{"shared_expert": false, "widths": [80, 160], "label_smoothing": 0.05, "steps": 7200, "epochs": 12.7}
Rows from block 3 of a small segmentation model, named by matrix and row number. Rows with one number within an expert belong to one neuron, the router's apart. Each number is 128 + 32 x the weight over its row's rms, rounded and kept within 0 to 255. All counts start at 0. Numbers have three digits each. After the name is the row's rms in percent of the matrix's.
After each expert's rows are labels from the 100 images, of 14848, where the router gives the expert most weight on average: "strongest on" is what is common among them. Only what is clearly more common there than usual is listed. The data: Sentinel-2 satellite tiles (TerraMesh).
# router: router (model.blocks.3.mlp.router.weight, 16x80), inputs 0-79
# gate: expert gate (model.blocks.3.mlp.gate, 16x160x80), inputs 0-79
# up: expert up (model.blocks.3.mlp.up, 16x160x80), inputs 0-79
# down: expert down (model.blocks.3.mlp.down, 16x80x160, transposed), outputs 0-79

# expert 3
router.3 092:196154165120116125135127055141144206132175085147142137154162156130136163138145137172172104096086148200148158116094166113139092122141183129109146159118156134131150129128168134164104177163159121091087139085115093124060170167145106063103148101
gate.3 222:094146064113115099161117100136170150127058162143107171122148118154113048118168115072140061117110128152161109142200191175099118103122162082113076079143149106107099127180114119103135122154069174164135111113154139137133127098154096169110100137
up.3 233:135115113097175128075091142189123161089150136128085090170110174134137139119189195180135131089078126129104078127093097109115077142165132159147103142160109129083171133138155097147067163157157171137136090120072145110081146085126165115113195142
down.3 210:120096138147124182135152148128024146077072079144143144111131122089147132103068138089133128149157147076142101139143148116091169147139101120169153139115097131146117158177103116103183156095175148113187114208170086147130116150114068099141109166
gate.4 040:194148124140126165117105108138163160189163125107074129166113150207147108127136133065137108132104118136164117119124125175113133076122138112141161105131126134065059108145110023109162096168120152147083130102128120101078147172126170087085156115
up.4 042:058113210167115130151126122122060107112116122128130119154134162152153142168086183120146166117173141096122146130050184150098084121139158143116175160123167135117104131076121174167129193174094144153124072131090114097137147107084110089175140124
down.4 037:162101141141123076133144108133120059185160110168161173139179106118105105092102134087179131163149145149161121176136147111137131107147119111172127119092126155075142157101125041119168056106127157099100149163127075140114148126104100097183092052
gate.5 076:160185165074093151122144111176164112186131157096167163121089130160124161105165102121116120136114053164046093071125133150139123135097134190117092124153128089119105085151120073077182120166134140129110094154145154095074144127092180134130126111
up.5 072:116141070136141146085124128084100201077121113095106114143127158104170115121134117183084065092123163076173099144163132181143217107157145139127113113132112111149120183168121157097091161097100087161178131089110076085122097154117155118089127134
down.5 074:129132120065159150163156120104170176124139158137102181140129130122118161119100093057088110175199121172093130113201127150143247122100144140095126106140139116117094153122136109082123100150146083149101113143138112146131057126154128108131066124
gate.6 106:114201121150139122178166162146120135142138064123112146169196174110127106166097070128151088164083109129112155132204110147070157120134151133136093132115099125130082204139106144108127069119137161088163156151146097130134043135120104118150094152
up.6 120:094068118099048131089064110111090115121083119088180151173121123137124171088105163138101133131173155097132113166106145134140093114125123106162130076159165089120131125145106091109196163088165075148112102141131099037141109140139086086157146119
down.6 117:140095090061159086164136145162159099171144172127113161137128130124071119088138062174089103083109119185057144158130064098145118086118105157156099120152114124146136158164146166117121093137096173099137182105121143150098110149191143178182119136
gate.7 122:084164113100133120089108158152150084155090158129148115089113097156130156147185139109132117148096089125164039127163057111079124145133121185132120154141116127112155097172088059102124109126165144121144175175127095154122052074112105158141130189
up.7 134:115092149119161125135145141149148129080087118129104145194112140065112093122070132120103132096108155077104205095099191179183150055120150095122088119112155133169133143108117199082113181115102159133146125103119112077145142164117150121121114062
down.7 150:049130078074123122159147118118183134144128173123109100146136104103124152116122099121133114174167132161087129125170081137124139124083148107115105093164167084157137124142140133004152126174158131143094071113154154157149103160183096097080087142
gate.8 047:133106104135173092097152144126107113136160099140148146099135100146080095166119121119131134090155182146105088169130129155187099099085099113104090125107093143190116101117109165136068075130118111072123206105166050181130120112182114200162127139
up.8 045:094086114049145124108102105124119123117080148131186125073141116131210136102166067132069063143143095125107142109121131098152181139106158112099109089138147119153109164135165140120123160143134081158096228153152144119122132101123163139098059140
down.8 045:198138145197079095125115120141061152131157097103122102156105146146116087157170163193134142065091129139121100163104117116139079130165127107162102168112123129148138086136145149209134093128129166104139159088143118167092137086082112081182185132
strongest on: snow or ice; main land cover: snow or ice

# expert 13
router.13 089:191154166116114117131127054145144210133169076138138133159172155124146155143145143162178107100093158197153152109103170116143102122129186117109138158121161135141152122126164130172114181164159114087078128089125107117055172170137115067101137107
gate.3 129:108091174106162118167125144171151185136131165096026116207156191131116082128109088110089114132128125120066132131114116165124099096178116209120118116122112104130124130163136150147074115108091200158109143094103129138114115103094141143161165135
up.3 133:127147130154101103116104114157119092126130127171184178109197102128144131111101142065101136128182175075159202161128198085173153129125142144139073096082146190124121155100150148166120137093092143114144172176139062119132135142125122131124089073
down.3 117:078141092107139127154145158101054053119119142115121108104154108109131160113085091085145154183147122042156111158104114110107127143189098096178167119154129140163117099173146145068173117084133153166125088179140144131195149128145078136119102150
gate.4 118:180074117117163143138108105120151145122124155098117113132052162154101072131159185188101122126080100152101026142194149136144128185125142094123111150157135076110120116114120060164127129172129127156135069116136159080133138113087160091118129152
up.4 118:101122124127123122138093135169137118109058139095071124174155152122148108079109027111118105083113113116149189144086133120117157065124126213154156122132085145073128159176097169133087125097073138159158167134107116111125151097136169124168165122
down.4 111:079145132175143157072153130121122135127123113125207124100096120137154141132166084219130120106165101132080142107056101128150151153029101129111110139096087100175088136127096175159141085138134109104128145144135099173127160174087156170157132143
gate.5 096:126114193163133172126071137123143136118135190099114125169136150174139153115144100113140136133135123110045125112142131137099124129138080222126122152124065084100095094149099096126112093111090107159091125128072116171147141118095164096205197160
up.5 112:101165107107186158124134081102143147116075175110140111133089147149103161102145123099150118161063117175108079109080133206110110168113134151133145109201128077103128087178117140077155145169145166170147086134147154156119137141095092138193172159
down.5 102:098097142195132172074140144158157150077083101136208118093089128147121103130187156156146137101075149152093134152145118121113127132107078173102100149090077100127144155083067132147109174149198118105173083125100124145116128138130131194132158171
gate.6 041:132129128150103173122107104136049115090146089139126114126187144146186125130130154170131144101138131121145122166036129071096117128142162055121136119164126147058105136144152182149161136142141175155139098151152189143148126076113046115166090138
up.6 037:143150082096125073157157136136192110153186096149110127147155105113108108172116080140178127133069118192177111119133086102107155082126136133147144148078144159145149170123115218126064091095110126091145127083132081099147071147127109083106094128
down.6 042:101136159099115124116109089144114156069078161086104117168134157148181144163125144093089079138173124098107110097117157186153135150097189135062119070172179090110081113168159128063175179147117133194101112129172131141131125090123113105130124141
gate.7 070:116147202119149099150119133164097119148123125082061121194153153140132124160091138142111126094110169149140149100118108146083047080138119176137166149133130106136110112139108091150077093128114170135098152056134059121112095101083133053133187147
up.7 062:133142115121126158151113128129145161133163129134092104171147165121110152149119077179164146116030088163121061122097096124110105111154151150087132141173104129115116101149146189193019142125157194113152145134134177133113123168116101104180132147
down.7 056:117063161122094121078107140204120202129088083135133107225178141105145103101122129117144098104094150150130083171202126111107087100157096180124117123131100138105180144161129077169130159138195132121124131117125119123086105130145115116156162159
gate.8 126:061199123171119136142161131113102118134167124178135171101101149133116113142098147120188204135088117099155150125109160173057098143151134151173130157128096133099153161067080180169190139120138146127156094144090092129156126095111059134141096126
up.8 141:093150177130070111184131119089085190137184086140112158128156179140161165122078148154087130168078091130127147130138134162094089161209153151149154093111139122109124187122160128183058124146120105129084161123085095098107092112094129136154144125
down.8 139:159142105090102105166106165145122118169157119081101075104178125106149116145144103149067105126104058167125080144137069075194142156144098169091155097170136154169108101160157106126143056130159166130148156100178158137127121172173101172129130153
strongest on: snow or ice; main land cover: snow or ice

# expert 7
router.7 092:197157165112115123136128057143145205133180084143139136158161148124130166138147146180169108099091155199149156111092164118140096125137185131110138160112156129133152128130162126158101178162164114091084129089122095121052173163145108071096150105
gate.3 138:162162181148108130152178156091102123140180073117168176070130083086096138138064173153086168131169068119090179123125133068167141196106097113125129138083116153177108148099155117108065149130127121085151127158123132156138114185125141136124128124
up.3 112:101145137089125112132132105101143154175150126091177163104113131136138106129115148137056110070162124174053140110100158088206099176097131173087069067123169113144108127097163128120110151209129157125134111128148120148074158174141170161114115102
down.3 125:108152115159094109153156146120099171071112115151123116126111131073125123148152148184069156036119126127082148144144078132145139131102091153126103168144122130181177152142130207116106173126114101118177100089113138172157074120190127205107143144
gate.4 102:082102149085158222125102122121080141120085154118122136150095153139126154106125100067132071165137097094083148105114123209055090172113156177133159100135106107115100153187093136134166131127117149147118176135139110166116095073120149162162145159
up.4 112:107098099043164201145109105108116149133082178124114162117079140154083157090142111062128073162125084110101166091163133193075095154097175132131172115138141114116108140178101129108134125131099111156108162116159092160127100073126169164113121157
down.4 106:045156105170094177135137107138151142084082098148180159114132104147179113122131116139141132104117169126100142122206149111045142105132109110156113167112076113133131139097082146106151204151154098119157074140084122159113075138137086129106078174
gate.5 017:191079114025152187126087178174170152111076146159103124095127108154139152065162118140152130125088128138167147100103107135102111202091100135142181146101097153155133080152129127150071174115093119158148158151112155129130137136148143142076115131
up.5 017:126024101193150141131136119122109073132070117146149109141110169173172099101152094152173098113062163155119148159107143114116123133081117098173134111128091129089100130128081181178167118138099148126191158096134107110123150127109099106176062139
down.5 016:113170153136180148115136178142120133099167079107132121125170146133145100166129088142151134093117146134170123126084100160148195096151099207106159153089080115172092115122088151135060065086115112102112165092157088133203158130129118146065138144
gate.6 018:104091040113125098184134137108170147121062151103152150163119127136161138141229079101186103154120179116163132135197186189131144120098132083143062129155172112127116134151138124109175135160134124117118137103133170113158094128126155124158118140
up.6 025:122203096134105123146136105080084100138145131104131149160165131165126112129174111131160107107087179181222105211145139119106112122183128133122158145122091137120133138138086110155093121102156154099124130129119115110178126071135036066170152140
down.6 021:089120062092140160153157129143106052109109136119153151104107116151174113091170098107112134101166112136042158146155150127144206087125088102163103111143115136130098154092129095072197141126155155151123122153133193119127140123208118130132072152
gate.7 009:087141156125126144139134178165153178181174105141123194138101103103184137093110095101118064122128171081116109120150147129099240127117137163064115058149134127111106159069123132076105085156146132126148124100154161129123092127150141126177124135
up.7 010:122151110061099146113079113155137114161209177064121137090153095115154088189121091117090071143134155111093065120139107149155148099206128123151089151113139140116115120125095155128154119062116112144122160108134158099095136155150116069054145133
down.7 008:195158120114134106118145132108149129130181114151150099129161149111129187152175083113089098173144082105112070136163144068113099132104208118178088152076131109125130124163161122103086098177121123138099163201118084122128127125105144177063152088
gate.8 050:145082139124125135148154158151080144126115127143114141043176107112142120084091194135098164159129114134152108161078163043126148105112112147122179103161108152142140157108122103133187126165181131111157109193182142100117134158128027101136130138
up.8 048:068103149120158142087134150152157094076057155114107117153106129173106111153185110125200094144106144098126130105138158167130124103093165122121132112113102124105126143137059142090062176096100125142119110126046129104187105060113161177145161158
down.8 050:128114139178139147105170155131117147160170094176184144106139102145080097132130108135192148099077207189133106147066108131124075118058112124099134132111101123128107147106121163157042074142141159080143140117154152157126117162108099090167150163
strongest on: snow or ice; main land cover: snow or ice

# expert 1
router.1 093:192155168119115124130123057146134212132185084143134135153161156120135168138145146176167108099095157199149152111089165114139097125138186126112155162120159130125149127128159131160106173165161109086088126084120085112060168167140108073104150105
gate.3 101:099092090080081150096131187193095167122133135139127135118121100119073147143119154141142168170142126031082104152099104134133080134119104116139104055151131147149124115140130172133215157120121169150141091101130140090157137137192087189113144135
up.3 088:058105093058161158115150154088114137086104130100082101093161158104130167167071063105148117119070153098126087088088143135156164116126132165095142133201083164205119115149141153172134147130137101118148150127174136159144136152147071135133108150
down.3 096:065205117190094120078139107096175126117154113133179121102098124140135151168175165204141148148149094107127147108103119124120134098101172131098118121115128142151138113075096167122075180152157102121109080095074150114112146169124139208084138087
gate.4 046:124136216162166140146191145125184139139151144154081138098102102130110108099099172104130156120192151174127164072123147124055129189124106152145172157058118134099130152074110049136108107162123153101096120144077109136106140113115157147145132148
up.4 044:167125123123095116166118120154089088157120109112153125068175109135142059161138105127103070125116154081128121150135157141180129094141168098097109106148121165162073135119106178171189064107079134117176169127195170107099149137105128187120091079
down.4 043:121137166135101101150121177114115151126159109124065083140149132135118123191105179137128181130104153149127165089034094127115060124101157104067156148127146141148102086114142188162041163158096159109114140108152132124120100106119114069159172153
gate.5 084:093088091096047156153078121159132131158110140088146133101107130181155103067135097084064074095154112128079161133157127125115127069135121168136078050132144140127100109134154059104122128157106164147095195145133130110089168131153155137101141116
up.5 096:087160083188140133103136141082171133131182130145149126063147113143126131132169133172132139084195154163136122173127116099136166109117117174127121173100097150105163119093124152161006108148125176100132114132098140186127133146164191172125150127
down.5 078:139101121075169063125115112108145074109113170126139135128085157139053157115161153164081161113121081115063146141128141099157110123090128150137085135149128149140186111119151159160076173141117183139132116158075129121120111058172190144191165146
gate.6 086:040123170181088161123150125097145112150183120138131175138141129144156132126090105092121155139189160119134168150094142160092152089152120180133110108098094141078110160071055149169080085140111125121118148098075093176140131140121146073174153093
up.6 087:185118108105129171112151133128177095174137135106150112133109088135123122115165076161139093106171123172102109100090137075150139095136102052144062136118126128201120080152160135149087112143135190121088152112117200119096209145120177159144104131
down.6 077:094126149061141103125117093144176078111166125168099158162158152146169111126151168148092131124169089123118158120069152082137124092111198085105112106141148173087134173091138155189107167158107157150104159118088176084082128071149165156164123093
gate.7 014:177086131142187074068135169126129172138106111097136077139087143111128112123091156120108150198066095168164104185120133094184121162137103117078112043164115129113143128119130119135098171127179129168127127049137134111162128090131111095127153130
up.7 018:193155133117092136137087101152098157145179147057109142144102116163128100175125131129174164176106124057162114070161133131141119159160140100119103133113166126174091103113155170146183139109115070143114123117154128088118157078069115049077102141
down.7 013:119132193103102133124108152139181123137128151131104109201158122148156092099124117085159124106115144139151151100116079110102110102182132185136114169088167107028127118140155081129077108133153148108071177157055133146109123077088172097159154139
gate.8 022:139108062110039079113126150116137094129146103124186135123133128126095144095145133135131093108197167134098117188170116114130143128127132122153032123138173134139162149133200098102115122116151148121119120123144210205115123169137182158092122117
up.8 024:211106147191080098102150128122113107117124135134110109080137118121137112188148162190102137154142040118127115165135111073189167120140113188109091170115124131130116122094101062148101096117157170130164117188133124144154145147102107182150079143
down.8 024:147128111136141140172108104104103207129137180108117142146084182162093128145166137098122137138078114155122095118152162175111126123205183205106150118121159071108092107122130105143108154154136102164111097059074075133097133104085145108079177142
strongest on: snow or ice; main land cover: snow or ice

# expert 15
router.15 124:137098124112104125153142192148088075106066156146118113099146076093142106121107121067123096128141149089141088143180132099126158168163112113140151110162150132112125136171153059092170134081097157141169103186170167110175059089115118172157096176
gate.3 095:142163145130075106133091113144119122142104106077109124180160202129170109108174067130113099101120080115150167097135101134102151149114104131153161149098089145124121128155103111125173113096085124142099238121183055073158135094123098150106095166
up.3 092:115146096169144136120152132098177131135119172150140122065104071140074147113110178119166181149124153155199106156097161142142121110146134104141125126147150135126165079094117149161088131152143137164134068124085198175145221178150126127111184085
down.3 087:128129177210146152072157178173118136119132110126130136115137093125142068170136098141193106101056190115165113137123121142133169112170108145121155136086085139158121135097070111142108114074135100074176152088099097119128152185078131166125164108
gate.4 107:155125113117128098152111168133136150123084178061056110141139145138074106136125118100170101138051148164189128140140163170137126140129167215057138091158146129109120129150127110112112120143102133172150135090194122138152153124130087067077181109
up.4 118:105110135147140147125132071128138197163183106132111114073117127148175076175124175204051152110138104122107102107102102078139126084117112049132189150120137129160122112069108160163126101151129084102108117105115099080088134185115132133156106132
down.4 109:177119105095182145129090118144123152129101133090095072089123170145139146155158156152086106162052072084171081105129140109164112177146155122098156099153138128183105075131141125171132153155119104169127127088157084115099177145115119144043165173
gate.5 062:154078158130159153157138108131107103152193154126136169145106079186102095188144159131085155092157117108038119124179128102113096120150136106123110156122152109176071080104142111147128143150118150097096093146093085150128059086096146142195117173
up.5 054:216151153157166150118142133131156094168152134126109088084087126141115153108184143110143155083122071158152106094109095141165156183130071112155182184126131136097123082120129084179140092123073113155088183128161144148129184123077173149101125147
down.5 054:157144137033150118183141102164177157190122173117109141161130133132081124039094138100082160134155064179096190094152120084128120121088109173162145134128142134093151137141126088080146131138111113155102107153128096105084098090165145105132099125
gate.6 077:081098094127132127128046114117119126144103190095115178118168139155086115058100119126124118122152187085174109191175175121136109091166122165172142094089099143115143114112095092157133101119075119151141106107111108172134159085179144165100184088
up.6 079:121061103116181134130121143161096119134140134113074112085106110107117092126139179152075138064088128140114069180126095066174145086170152137116170134175142176123165111095131057135125152152155121127158128114102126107076165162166165116106177070
down.6 071:098174141106085060122095127116132087080153131139131111151179151082185187096131126077079103131198103098124148117060119119168118123130133157149103103141162160096161159185203163103131121101122153140080165165107174111140123091159154145153135108
gate.7 123:145153097137082106164119062111092143182189116129138099101156117158171057190204096219111121095128103158128118129130104091110102117135133072147148149130153127194105093130146177131161081133114110129105097117148121085148149116133079131134082151
up.7 156:133128110194056043129112129102138135144090146092120058114154122155100058113166145143132115121147168164186136171126149135146106125108089132102113073166152161096128131112126138129128073140123154172125124104174148103206154094150047154141112132
down.7 156:148124133094197143090147169144111177147104136085123094117086115119112112184105138142152137212084138095156138101124139184156125195090136122065146077142145129174091135107117147099144125135132067157133129093199123073150146147090107139053116136
gate.8 117:118116109112119137119079123184141139109036176060120104164143100122152141131173125124143101107112184123160144140143157116122132077132147161083115127153147126145152099147122099089137196158167132118124108087144146115107160131165131027080220115
up.8 129:150143184130120134119143104136163193124107130099098079157088164139168112168160173165095128060158093150070140067126103132082108155081104150116119187119125086140133113119117125128123136150126100119098125134086103122031086099112156142177141204
down.8 128:193131150125153143132130163106065157122155090107103080086114162112132136200124162208103147158108097053129150107085118121162112208130132128099164149093111147200101138112133153156125126117107090119161155113152121110122176139079155144059150134
strongest on: water; flooded vegetation; main land cover: water

# expert 4
router.4 088:142105086095068086152118150108125128155182091104133145177162119103165136113119083162130093151141146155125125166201110098121138101125152171131085100138176166126113153133204064105096078171130129124063125081100156134138140183168162089104120079
gate.3 134:153100143102147146132153053112159158093088138152163127153069149101117170072143141143110148147162087104097153116139151162116140192121132079172121131124134109126177132155130158111181253129153127173112175171108121131093150120134109181103095154
up.3 127:122037101080136128134074121122139131121133169120110153149147142151144152084137113101081090100166140155097096153153150102144123083147180160118096101161160123052114134148190056130077117188084190169085117138134172144121126106153172115144143108
down.3 133:158108149121161148127134117094123155146108134087119111083110114131120139142105167130131129203093117066184115107140172133174126163148143111097187100107150155156118114093119065100137171129119080153101103111151103081129207152064132083038162089
gate.4 077:098087115121147106138118185133107093159141174146108174080147071127109108128082117047117094112171179158132100134142122110151132075136143128125132103128172122107110127119158042101074060139046152114127087137169146152179101151118162089147127104
up.4 075:155202153164086132127168115102113151136145076116143108144105148116118107150137121180163163130100135103146164097120122175096125167120061085150147157118102133186138129132082197137193131058178046101119149091099080091148114127117082125108115146
down.4 068:121118130118134167118106114094124138130113138103135136081132109149151154147098157119144122232128134063190115112170186122154154152138167109082164087113152148119092120092124055079149170139126107148106091118145130095127190163079119075055148079
gate.5 069:180137165183173094124186116153165108151104123180173136063095092131111169100138179128155124150121108180154142135152127084080156137117141109143139132110140137098165175071151065127055089175149131100149133183108129173078130149103167138165116124
up.5 073:089130102068090154144068147095095157112167132076054130181152166119129098160097111115102140093113150093106125108107110184171089102162108158123136131145125123156102080167104161115181170076097121150103120062144111085170120116156092095075161127
down.5 066:115128085073164207179119119098073162095097128091089083085127164145118146140098153141088112185102084117118102128163134110113132153153126132089160117147113125171085095146115107093143181157164151152150077133159128168091154147156080096096150211
gate.6 146:226097152113188095128181113124190146133113121125131109112084148114108170080136139133116095154127073166066191103116113143161181158091130143113110127124110122131157143138137096111092133140117110122113190164146125151042195163106179125104120123
up.6 143:125129068124092163093114128180094128096100130100193086108139085121151138091153126149152117130153162140183062181159131068092108144124082140171097106161147149116152123178172107101203148146189112148150066157145183139120129124173102149117123153
down.6 146:184118203109186192094164138142125169147133109122120145110117107093104137129094136140160149148092120124139129065117132112166162158147110137114177167060091155139130153099099073140106134074142087087133133147116090100088161155046175079095149102
gate.7 132:154164139123086105137131101100091198155140106088077092160148187144131075118116090195149127119040117096155154130134105180100089156145090115159166124141100139161128127162122183154157089100103072163102115091121104076142146085130064139123125133
up.7 141:076132107106150134150154181101144124143130139157117159048135062102116145156088168083087127166153118172165096127158103101133159103148140076095169118113184133122127123092138030065073136147136138118148074149153152153162084173135139132087124130
down.7 128:091159133109155185150115118155147121173085139080088100098137126206148110172103143105152141196112092126162121076114157135112133128104170111056175101141135137131049062078075120103157150166135139163133101109181112120127137152099081107116101147
gate.8 043:067093102118130145132119164157191092098145134170133171088164098098158199091108115078125113096152138148160127154144118084140155078140184155141128129121150135050136149097157069129050138157126166112127118163113166149157131166174186125101136089
up.8 044:071093110123128135144119168134170085126155133166116167088176100103154173086086111075126121094159144146165139147140112094125148060156169145150141138116161135059133139104166061117032121148116160115121114146108169145176132165167189111103131084
down.8 037:130078087165104082112143114122145142099138146167176156149098144116100107088177095128120126012122173165071112166145080151116106104138081125212098133154120096111184144158126150162118111131147158130129128118101138128146092080178108168174107151
strongest on: main land cover: rangeland

# expert 10
router.10 091:149164182148092126075127141127139209158166116151148145128149111119097151132094157123145156078181195148159175081097151117149107120095096191130114164088115145154154131089145173178057114109108074082093133106105079139090133157129153103105150101
gate.3 006:092163131107107161130104147135117085130162119109109174121079139133137134162095078071194136117179162116142100099156124156139176122171162066093181139137083175078039165127059113138080078147141110110129146147120156143136118096108160080139125141
up.3 007:100123162122107129132118152142150205134112082061104067138144135125128142092152139193079138120077108126105120135090140067131158107145116211135092119109142099137167143129204111121133083166110118113134163126057124110161113104044105092157159126
down.3 007:126136189155125112115086144114080147068130107139130131176213142128152125141118121168118088086112126135137136116104161128162134116137140133088213133091089221157132159103132052181109131073154158131133147095210148138115139131081123152110136119
gate.4 020:191222142124113153148108122142100074164133146159043126125143143132094158097109152054145128111141089151138080122106126099110064153164102176157178144127135139087134070173156092137113125108121175141155146140160157134126107126187096144172156152
up.4 024:162117173164134098149157122146100093099099152139066127136132112123151081168161138082121101111095126147183079168230122131153165077185153111124126102152175155111133179136148069110190070116155123113116126130126083166146071106148106098141116118
down.4 020:077112148107149173145091126133058156052122142123107157158156158117170129109136133078073061125147171068080098104123182151132146115150163193123119106125113130136093200151115097080191158107129180130145156155116120130113148124163158086121158120
gate.5 008:151078123174165148052130161142148099128105163153122126135087152123116102163183126132219130112048136112095122109120123147132122167078131112139102213128062095121133124111075124134115063114141082110106166141098156150133137103102136205134124145
up.5 008:175086098127141107131100096131113113149095098155091135110085095036117086199124180138120096095159098163126103100165130089153124119153132106093120115122120132168192141140180099121184197124121108111189124119180174154094107194159133111140124135
down.5 007:122092111109085056200111130103102142143148115164132103102129101052124111127121205137100131158105116089197128155081159116125095151206116068131173140107170126129181146135136157126107142047143139112165157159121139129145135081126099125144171107
gate.6 029:063145169117095127145118140175111173140104138124119153122144066118159081088129114091100098091173158092191116088153126140150138107141090138151183103110153141179115119148117126108169103092040075169154152104156102147113135119153154210064129131
up.6 025:125092182183099110162122107155112107131094123142165142131091063169057094123138092085131134092149190134107164143139109118131059088138120079139133099110167096155131122134127168104095100097060115133123128091149074177145050100094108074114135133
down.6 027:199128132130133128156158166124107127182169098121100110123132146109103068106097132153168168142057131174159137172173108107102105185160051127163164166091073140150179111102118047119092106124162118109139112099110150131150135139133078137074134156
gate.7 076:102152101096171131158118171141164136128153114133095132202127138146071124142107116162094150197046070079129138106144083153109086107132154127142125105096171110153113137126102156048070129125116115143126128075078106063142091143118123126061161120
up.7 073:102118128075070091127114130129174213180163111108097147181157132123092146097082107143088159147121108161171154119135106101162122099126097177141161097079158151109149123112120134100070110114113097147089072047128107097125135144160118088055115106
down.7 068:148126162145103104153162163137110115116128134156204161119113074094127074197120144095165155148112160153137122111144147151166119198091148134070095139096169110117122201090140089038160127110148149097173096143154120100176089107100116093148119097
gate.8 030:109144066125126112092136142011099185153164158131111135116099126086119160140141114174164153132161112201190069092101105152155134115125094116126182156141138099144120148143101171132127091116153108145136081106153172105193145169090118089110130137
up.8 029:141141154173099081098127084183124133122076136150151157101099156149087138095164113121171121105119165176136148118110123112133096109130134075130128145171119037099133128149078168135158157110147121126177041119118058151093104156141057182163113126
down.8 025:175129155105121155172153112078144151128102110106059094089144161121149185109117158152076128168126057157097156069136139096082175154126085128108182143153089099132155138113093080103107164144169178134140108150140173128095134166114112066090103176
strongest on: main land cover: water; main land cover: bare ground

# expert 9
router.9 093:195150158121113122133118062148149213131179086133140128158164150123141164140153144174169108098090158204148154106093163109142091121133180129112143172121155125134151123132159133162106172163160114080092125084120091116054162169143115070103155109
gate.3 057:128129151129118084110147166183149151114101089162055118199124143117133131167124147076142170067110153114091171068124078108081108074102162160122060159173122134066117130140123148094104165145125162115185103166142144121120078101144093131157101134
up.3 058:103134115107161143097119133145152102098096173143131139093102085130041156119123183090146210137097101104184081148199101127133086157146074143132162137094135116157180111114115104102123157086148095144141061132089078135129117125147129157088179171
down.3 058:141111140182109159121127108129114140120118115144147133059054096104111158176106181162147165129159107101083112082046130119157104163101156103102128153113153106141121099118140150129155148107098114095183164152168130150076167187044171084138145087
gate.4 023:189118090163152121134125147144084078090107092163138101115162134139128075170172136142181091084096208144106158182126090079116135133138094105146137166126085114124110192112096082161154096061127150079178142160132076145118118136133103156160125157
up.4 018:107116083099124118157130141110166151125186176110129134120031118168122094088152151149145139121187172137088137185099124148125058141077076144160082104127133127124116062123150196111143115125095128138129120074129182127077156129161160143167174130
down.4 020:103148135137130148122169164166116089078088075186159123110194094115165125082125097106156118082160133144130146159108129062070153119125083144158126149137054152119152160140134148156129129119187164082142109179130106149144103119192054150124087163
gate.5 107:114117119175157130085137139163149128115116133141145159118113081129083080071145132084154118079160204131160077182137098145151124129072063145173148122112086121094137165141075124155131098083075049110145110102117090136121091115146169184148166117
up.5 101:122130134181131122068103118114128132122116124127145137120183092118112136063150151110175124114149236142219077170125108129145115126099066093197176147114108128105183141156099122183144112062113098109120105113111165091139133118142129134140170119
down.5 115:092127104107137140114084102166092136075098128132137129085194139120151115074154109104131079132115148128171052199171139064148166117188113158144146103130082168098151156156097083123168149098192148139181100145135109140094145126177094162119143153
gate.6 124:126123112139133123168140113128157115135166144141061137151177174106129100083089107091128118196136098131122149143080154128132224085140137148160136089124130131064153153106095082091191103092136202128160149171119111090133160167135098107163077087
up.6 098:150122069152172143131167163098185110125151116154121105121129090094154141169129142107124124095092190127186092118178068095089173170150137075113130180118161138146120109124174086112035124159165128093133144111105174170144109153144135062114134152
down.6 113:116143139103169138139144137122173119065088146153110122130082127139110165180121199124092177109111105117125157060148157107122114092088180121087125165142143143156140085099119153116079244164139122144125080139086093109124069110155153084101152137
gate.7 163:191088138181144099121173098165149166108074122150087081164083186127110074108165114152142115136066147150129116134118118138080153137088148083138105120176108085060150141133093096132144151165156113149134085120143087054118120121102065121160090141
up.7 177:105126100127108113078088134110162127127109143108166137105114108135097186080153208135081159093165086125127140136084108106170074070131087158152108102122120137118182093119114133146055143135139129134104141110059136139107179126210166155101191104
down.7 182:146151145137137159140188141145123098127111105175134160068125063082129126143065131110154159145170112092137145082125144097136205151107116095137142149080112137157132154095095133091170149064147118087191127202144098127132140194110117095100067100
gate.8 016:092124198165148137048132158128148070115049105123145086149114145174119105153131101145121130082147129127006109106091091140125133134105112102127088145156096133118123053129146190137090122141125072116146157122126137142146094100116163105143168130
up.8 014:104129030121121118086124106146168161144174141093141112139152119111094141134155162147132131101144143133148133145120121045103092093176118107165140142108173139170183001133150207113133154121135122142128101093137149109101144161163119180116131113
down.8 011:189189129122117113176160080193124139198097174055157147145142105135072130077127100125137108074113106188113086126124108087173123133115081128184131154143117102124167117144132101082139120102115126118145171114146120107111167106060163177134118096
strongest on: snow or ice; main land cover: snow or ice